A small CTC audio transcriber, trained from scratch.
Model: 2.05M parameters, log mel input, arch quartznet, norm batchnorm, widths [192, 240, 288].
Training: adamw at rate 0.0033, 5400 steps, batches of 256.
Data: 15625 training examples, 88.5 epochs.
Rows from block 8 of a small CTC audio transcriber, named by matrix and row number. Rows with one number belong to one channel. Each number is 128 + 24 x the weight over its row's rms, rounded and kept within 0 to 255. All counts start at 0. Numbers have three digits each.
Before each channel's rows are labels from the 100 clips, of 14848, where the channel reaches its highest value: "loudest band" is the band of the loudest frequency at the time of the peak. Only what is clearly more common there than usual is listed. The data: read English sentences (LibriTTS-R).
# convs1: first pointwise conv (model.blocks.8.convs.1.weight, 240x240x1), inputs 120-239
# convs3: second pointwise conv (model.blocks.8.convs.3.weight, 240x240x1, transposed), outputs 120-239

loudest band: 500 to 1000 Hz
convs1.229:110111074144102093137164112115159111102097172139091149136143121101091119144133121131125109152133097118158113126134170152155157139059129155095109138121081145144119124179147140112122110130166113129138064150103104107138102143127126128141140084108113136139089097121159134162154131171138132118138087120169093089108121112121142145134094109122137099096131126116135091
convs3.229:120149127113120130166134136111103104127094106103112091116125122123130152139150113089162128146110165109137105110163097118149162171061140105124142138124111126132134128092117122127170147110097131145136123124133146182129163139141154094134148124111168153112141119095137126147139167104158155160133189119129129110139152149134124125166152117089119142137111119124132148

loudest band: 500 to 1000 Hz
convs1.79:130151131149094142126115107127169164136128145096121149092160107145127151155173116061132102133147133115146139119093117141142109104139101132146143138127126136115162097082133165129143087086118175150126127120084114136109175129123126109135129118141127116136116127159130159116134137115147147117125144099173095147152170185153120105086120116161124103103177118122133142
convs3.79:105094081159119103169158083125114143096107128142099122123143121069168162122165140152118104129150140127172149130116172128169115132085114092137154168115105147140125124157099143132148149102153079095119061119113107096110125130116123171137112120134124106143133105138147097126138153124145171155123069080116126140101126114082139126110145071163123109114135099130156118

loudest band: 500 to 1000 Hz
convs1.73:116112096109157095131146151131150090144122111124124112112105143082145131108145090125125089102158052104143160153118165141127136100132100101160150132091116157092154128125162136140102131114166117150134098102121145154136088167133085115169151209148151132151161129157101104141148090136115145120074146058085129081124137142089127150172119103101115134155141136083104157
convs3.73:116157115157149142182088093093149126134128127141152141154146177102111141157135111147167124120107134136119134127134117150143127099120161145145159111155111127135138118142135123141131092141153109084097113121177109081103081163122159166122131116196167157106141116106122096144152109136136072104126142092080148147095096146127119129096124124145123113100080121124118108

loudest band: 4000 to 8000 Hz
convs1.87:108123118113131118087104117135102077123087113137111089115163161094154160135149096173149119123128130119152160106136126116117116117117126103149094110119108103162118177156109147133126121134119083088147133144149172139134120175128130115132098155109127172144155095184155132084072149138125123118129131118171097115128134105080095111100149132130144125129141105113121107
convs3.87:108092112137114109143145135121158113083158114127167141132126132112151162111156114182126125081174120098124121116193131116129093156145153131125096154126111125094151142121156112125109157132127125122155129093134157136133149152118154136119143121159125101131126135164127111066148128119121107136107114138144120120142129110116161143073128121172129089110142114140171118

loudest band: 4000 to 8000 Hz
convs1.112:104130129095158117100112111139122118094120138135103089104175127108107143119143135097097078094149148096157151136098143159193149123130146139127124142128113089125156137120111159108133130185150139140108166079099082133109075104106097107097141120121131149166162097104090097154134068138109119109121140113143146118118126135129135097126133111105126120117146167114127132
convs3.112:132118133138110114124112149158158138143129159114123109147111110115125113104093126151138146132137132070091118167107120155095128109180105129127143091098162139114103160129125115152094139083143145136156180159145122119084147093118127165120171088089147103124147143117099134147134122110130121120126139165110183149127175140089124136173102119123103156172169137127131102

loudest band: 4000 to 8000 Hz
convs1.172:135099097146154120158106133144147131136103189143115142122098098138154114137180144157132077127134173139105126120131126146124092147123143107155055148105116082115141164131081141143165121130117089141172092117186143147163149114137129118110175132130118078117146125180119140128145190116120134127133162130115134144176141133093135148144128117134150110143129140109123126
convs3.172:105131142140138138130131086136127162128091135153122170126105138162083151119059123146118115111123133140088150111129131173092107100122149116107117160162116116158140120144139135096126097157116149145124096121095128112131165117098202119116192140128121164122158167113128110124146166132109125122137110107096154130131129140116169131125125144144140120139110106140106131

loudest band: 4000 to 8000 Hz
convs1.156:125137109124143136116146117125166107145124137148165134129135110171118140106126176137109109111070143114136160134118092130137154171124154149139129072103118118089117152146092100116158140141091139080115104105139100150097163114137128114131155123149167093199154087162142115144122137108111083147112109150144149096193131144132128140133123120141101115066159130096125164
convs3.156:125134180114116129119092103146155108101129102075131160122154075107132139153143142149137125149107136103152165152112111149160107127099141108164166133132136148103119155096113148113088127180159110139127122176119135082143119143111106170173095141160144111113138134155115085148109167158111149122158109146133111132113096128138080123134130132125156136154111146066120141

loudest band: 500 to 1000 Hz
convs1.174:147084085138137110156105108137127119096177103088148089123160132108116144136118135141109067114092084085119197108089082116108119122148160110185105133115137108132125098094091126137149138105116148122130093124145086115140133101127117086139128133162120174128118143150104163105122137128139152099102133135129109133132142178107103145126140102163126158161132093113088110
convs3.174:101163155107130078141083140108113140127146112064119088085097141145080198110140124112147154143108115145121188097092140103132124118152096126093126098108139146130142142178150158149116119157143133103129122148091135123125170134092147128111111112089122123124116137109138129109134084149178125140097120151139123115143137120107172107134126127114084110142095148127108119

loudest band: 500 to 1000 Hz
convs1.11:117145168130161139128139107152132121112112134168111145110080121169124090108159108121099098163113125128149131115146097145109132131088149093119142148130091110119159099107145078131141121146110164105116160100123076113140104129149105157065118132124099111139140172182173135090083114114130164124160086092124108187095135156118140116145149141141155141136141144113121128
convs3.11:117119166087141112113147133134132111181136113150107167126134156188105107130150111088102121132119081124131133164145145153102124134114101136117105118147130114077136108112115144155126140112123111169134148108121099137138094163108139147138138145129127163155137168130131158125104127137117149106146154135134113192129131135123160088136095176129105111130136160124129083

loudest band: 4000 to 8000 Hz
convs1.190:175154166157142129145131120108134135122134141116147062169136136118163143110106123155118145131120132125109127179134071103117121156104118112161112142143132117126145132103124099154140134140139054119129144145144142074134131154144108157146104181115118129157124153121120162108114109110099135099127156132130115105154151114116121126127123069068094167102155125134142103
convs3.190:114115123132121157133160071102150133134144157126133132071146128199141127128155119141165217138110091099149150132121128149087178127092104102117132108142129094125115159076085143137119089152110139115131116150137113078104141138107106133139153137132103160138125167128135117161100119181094119117140160114111124088101131156110133085132102142121135087128156147137103128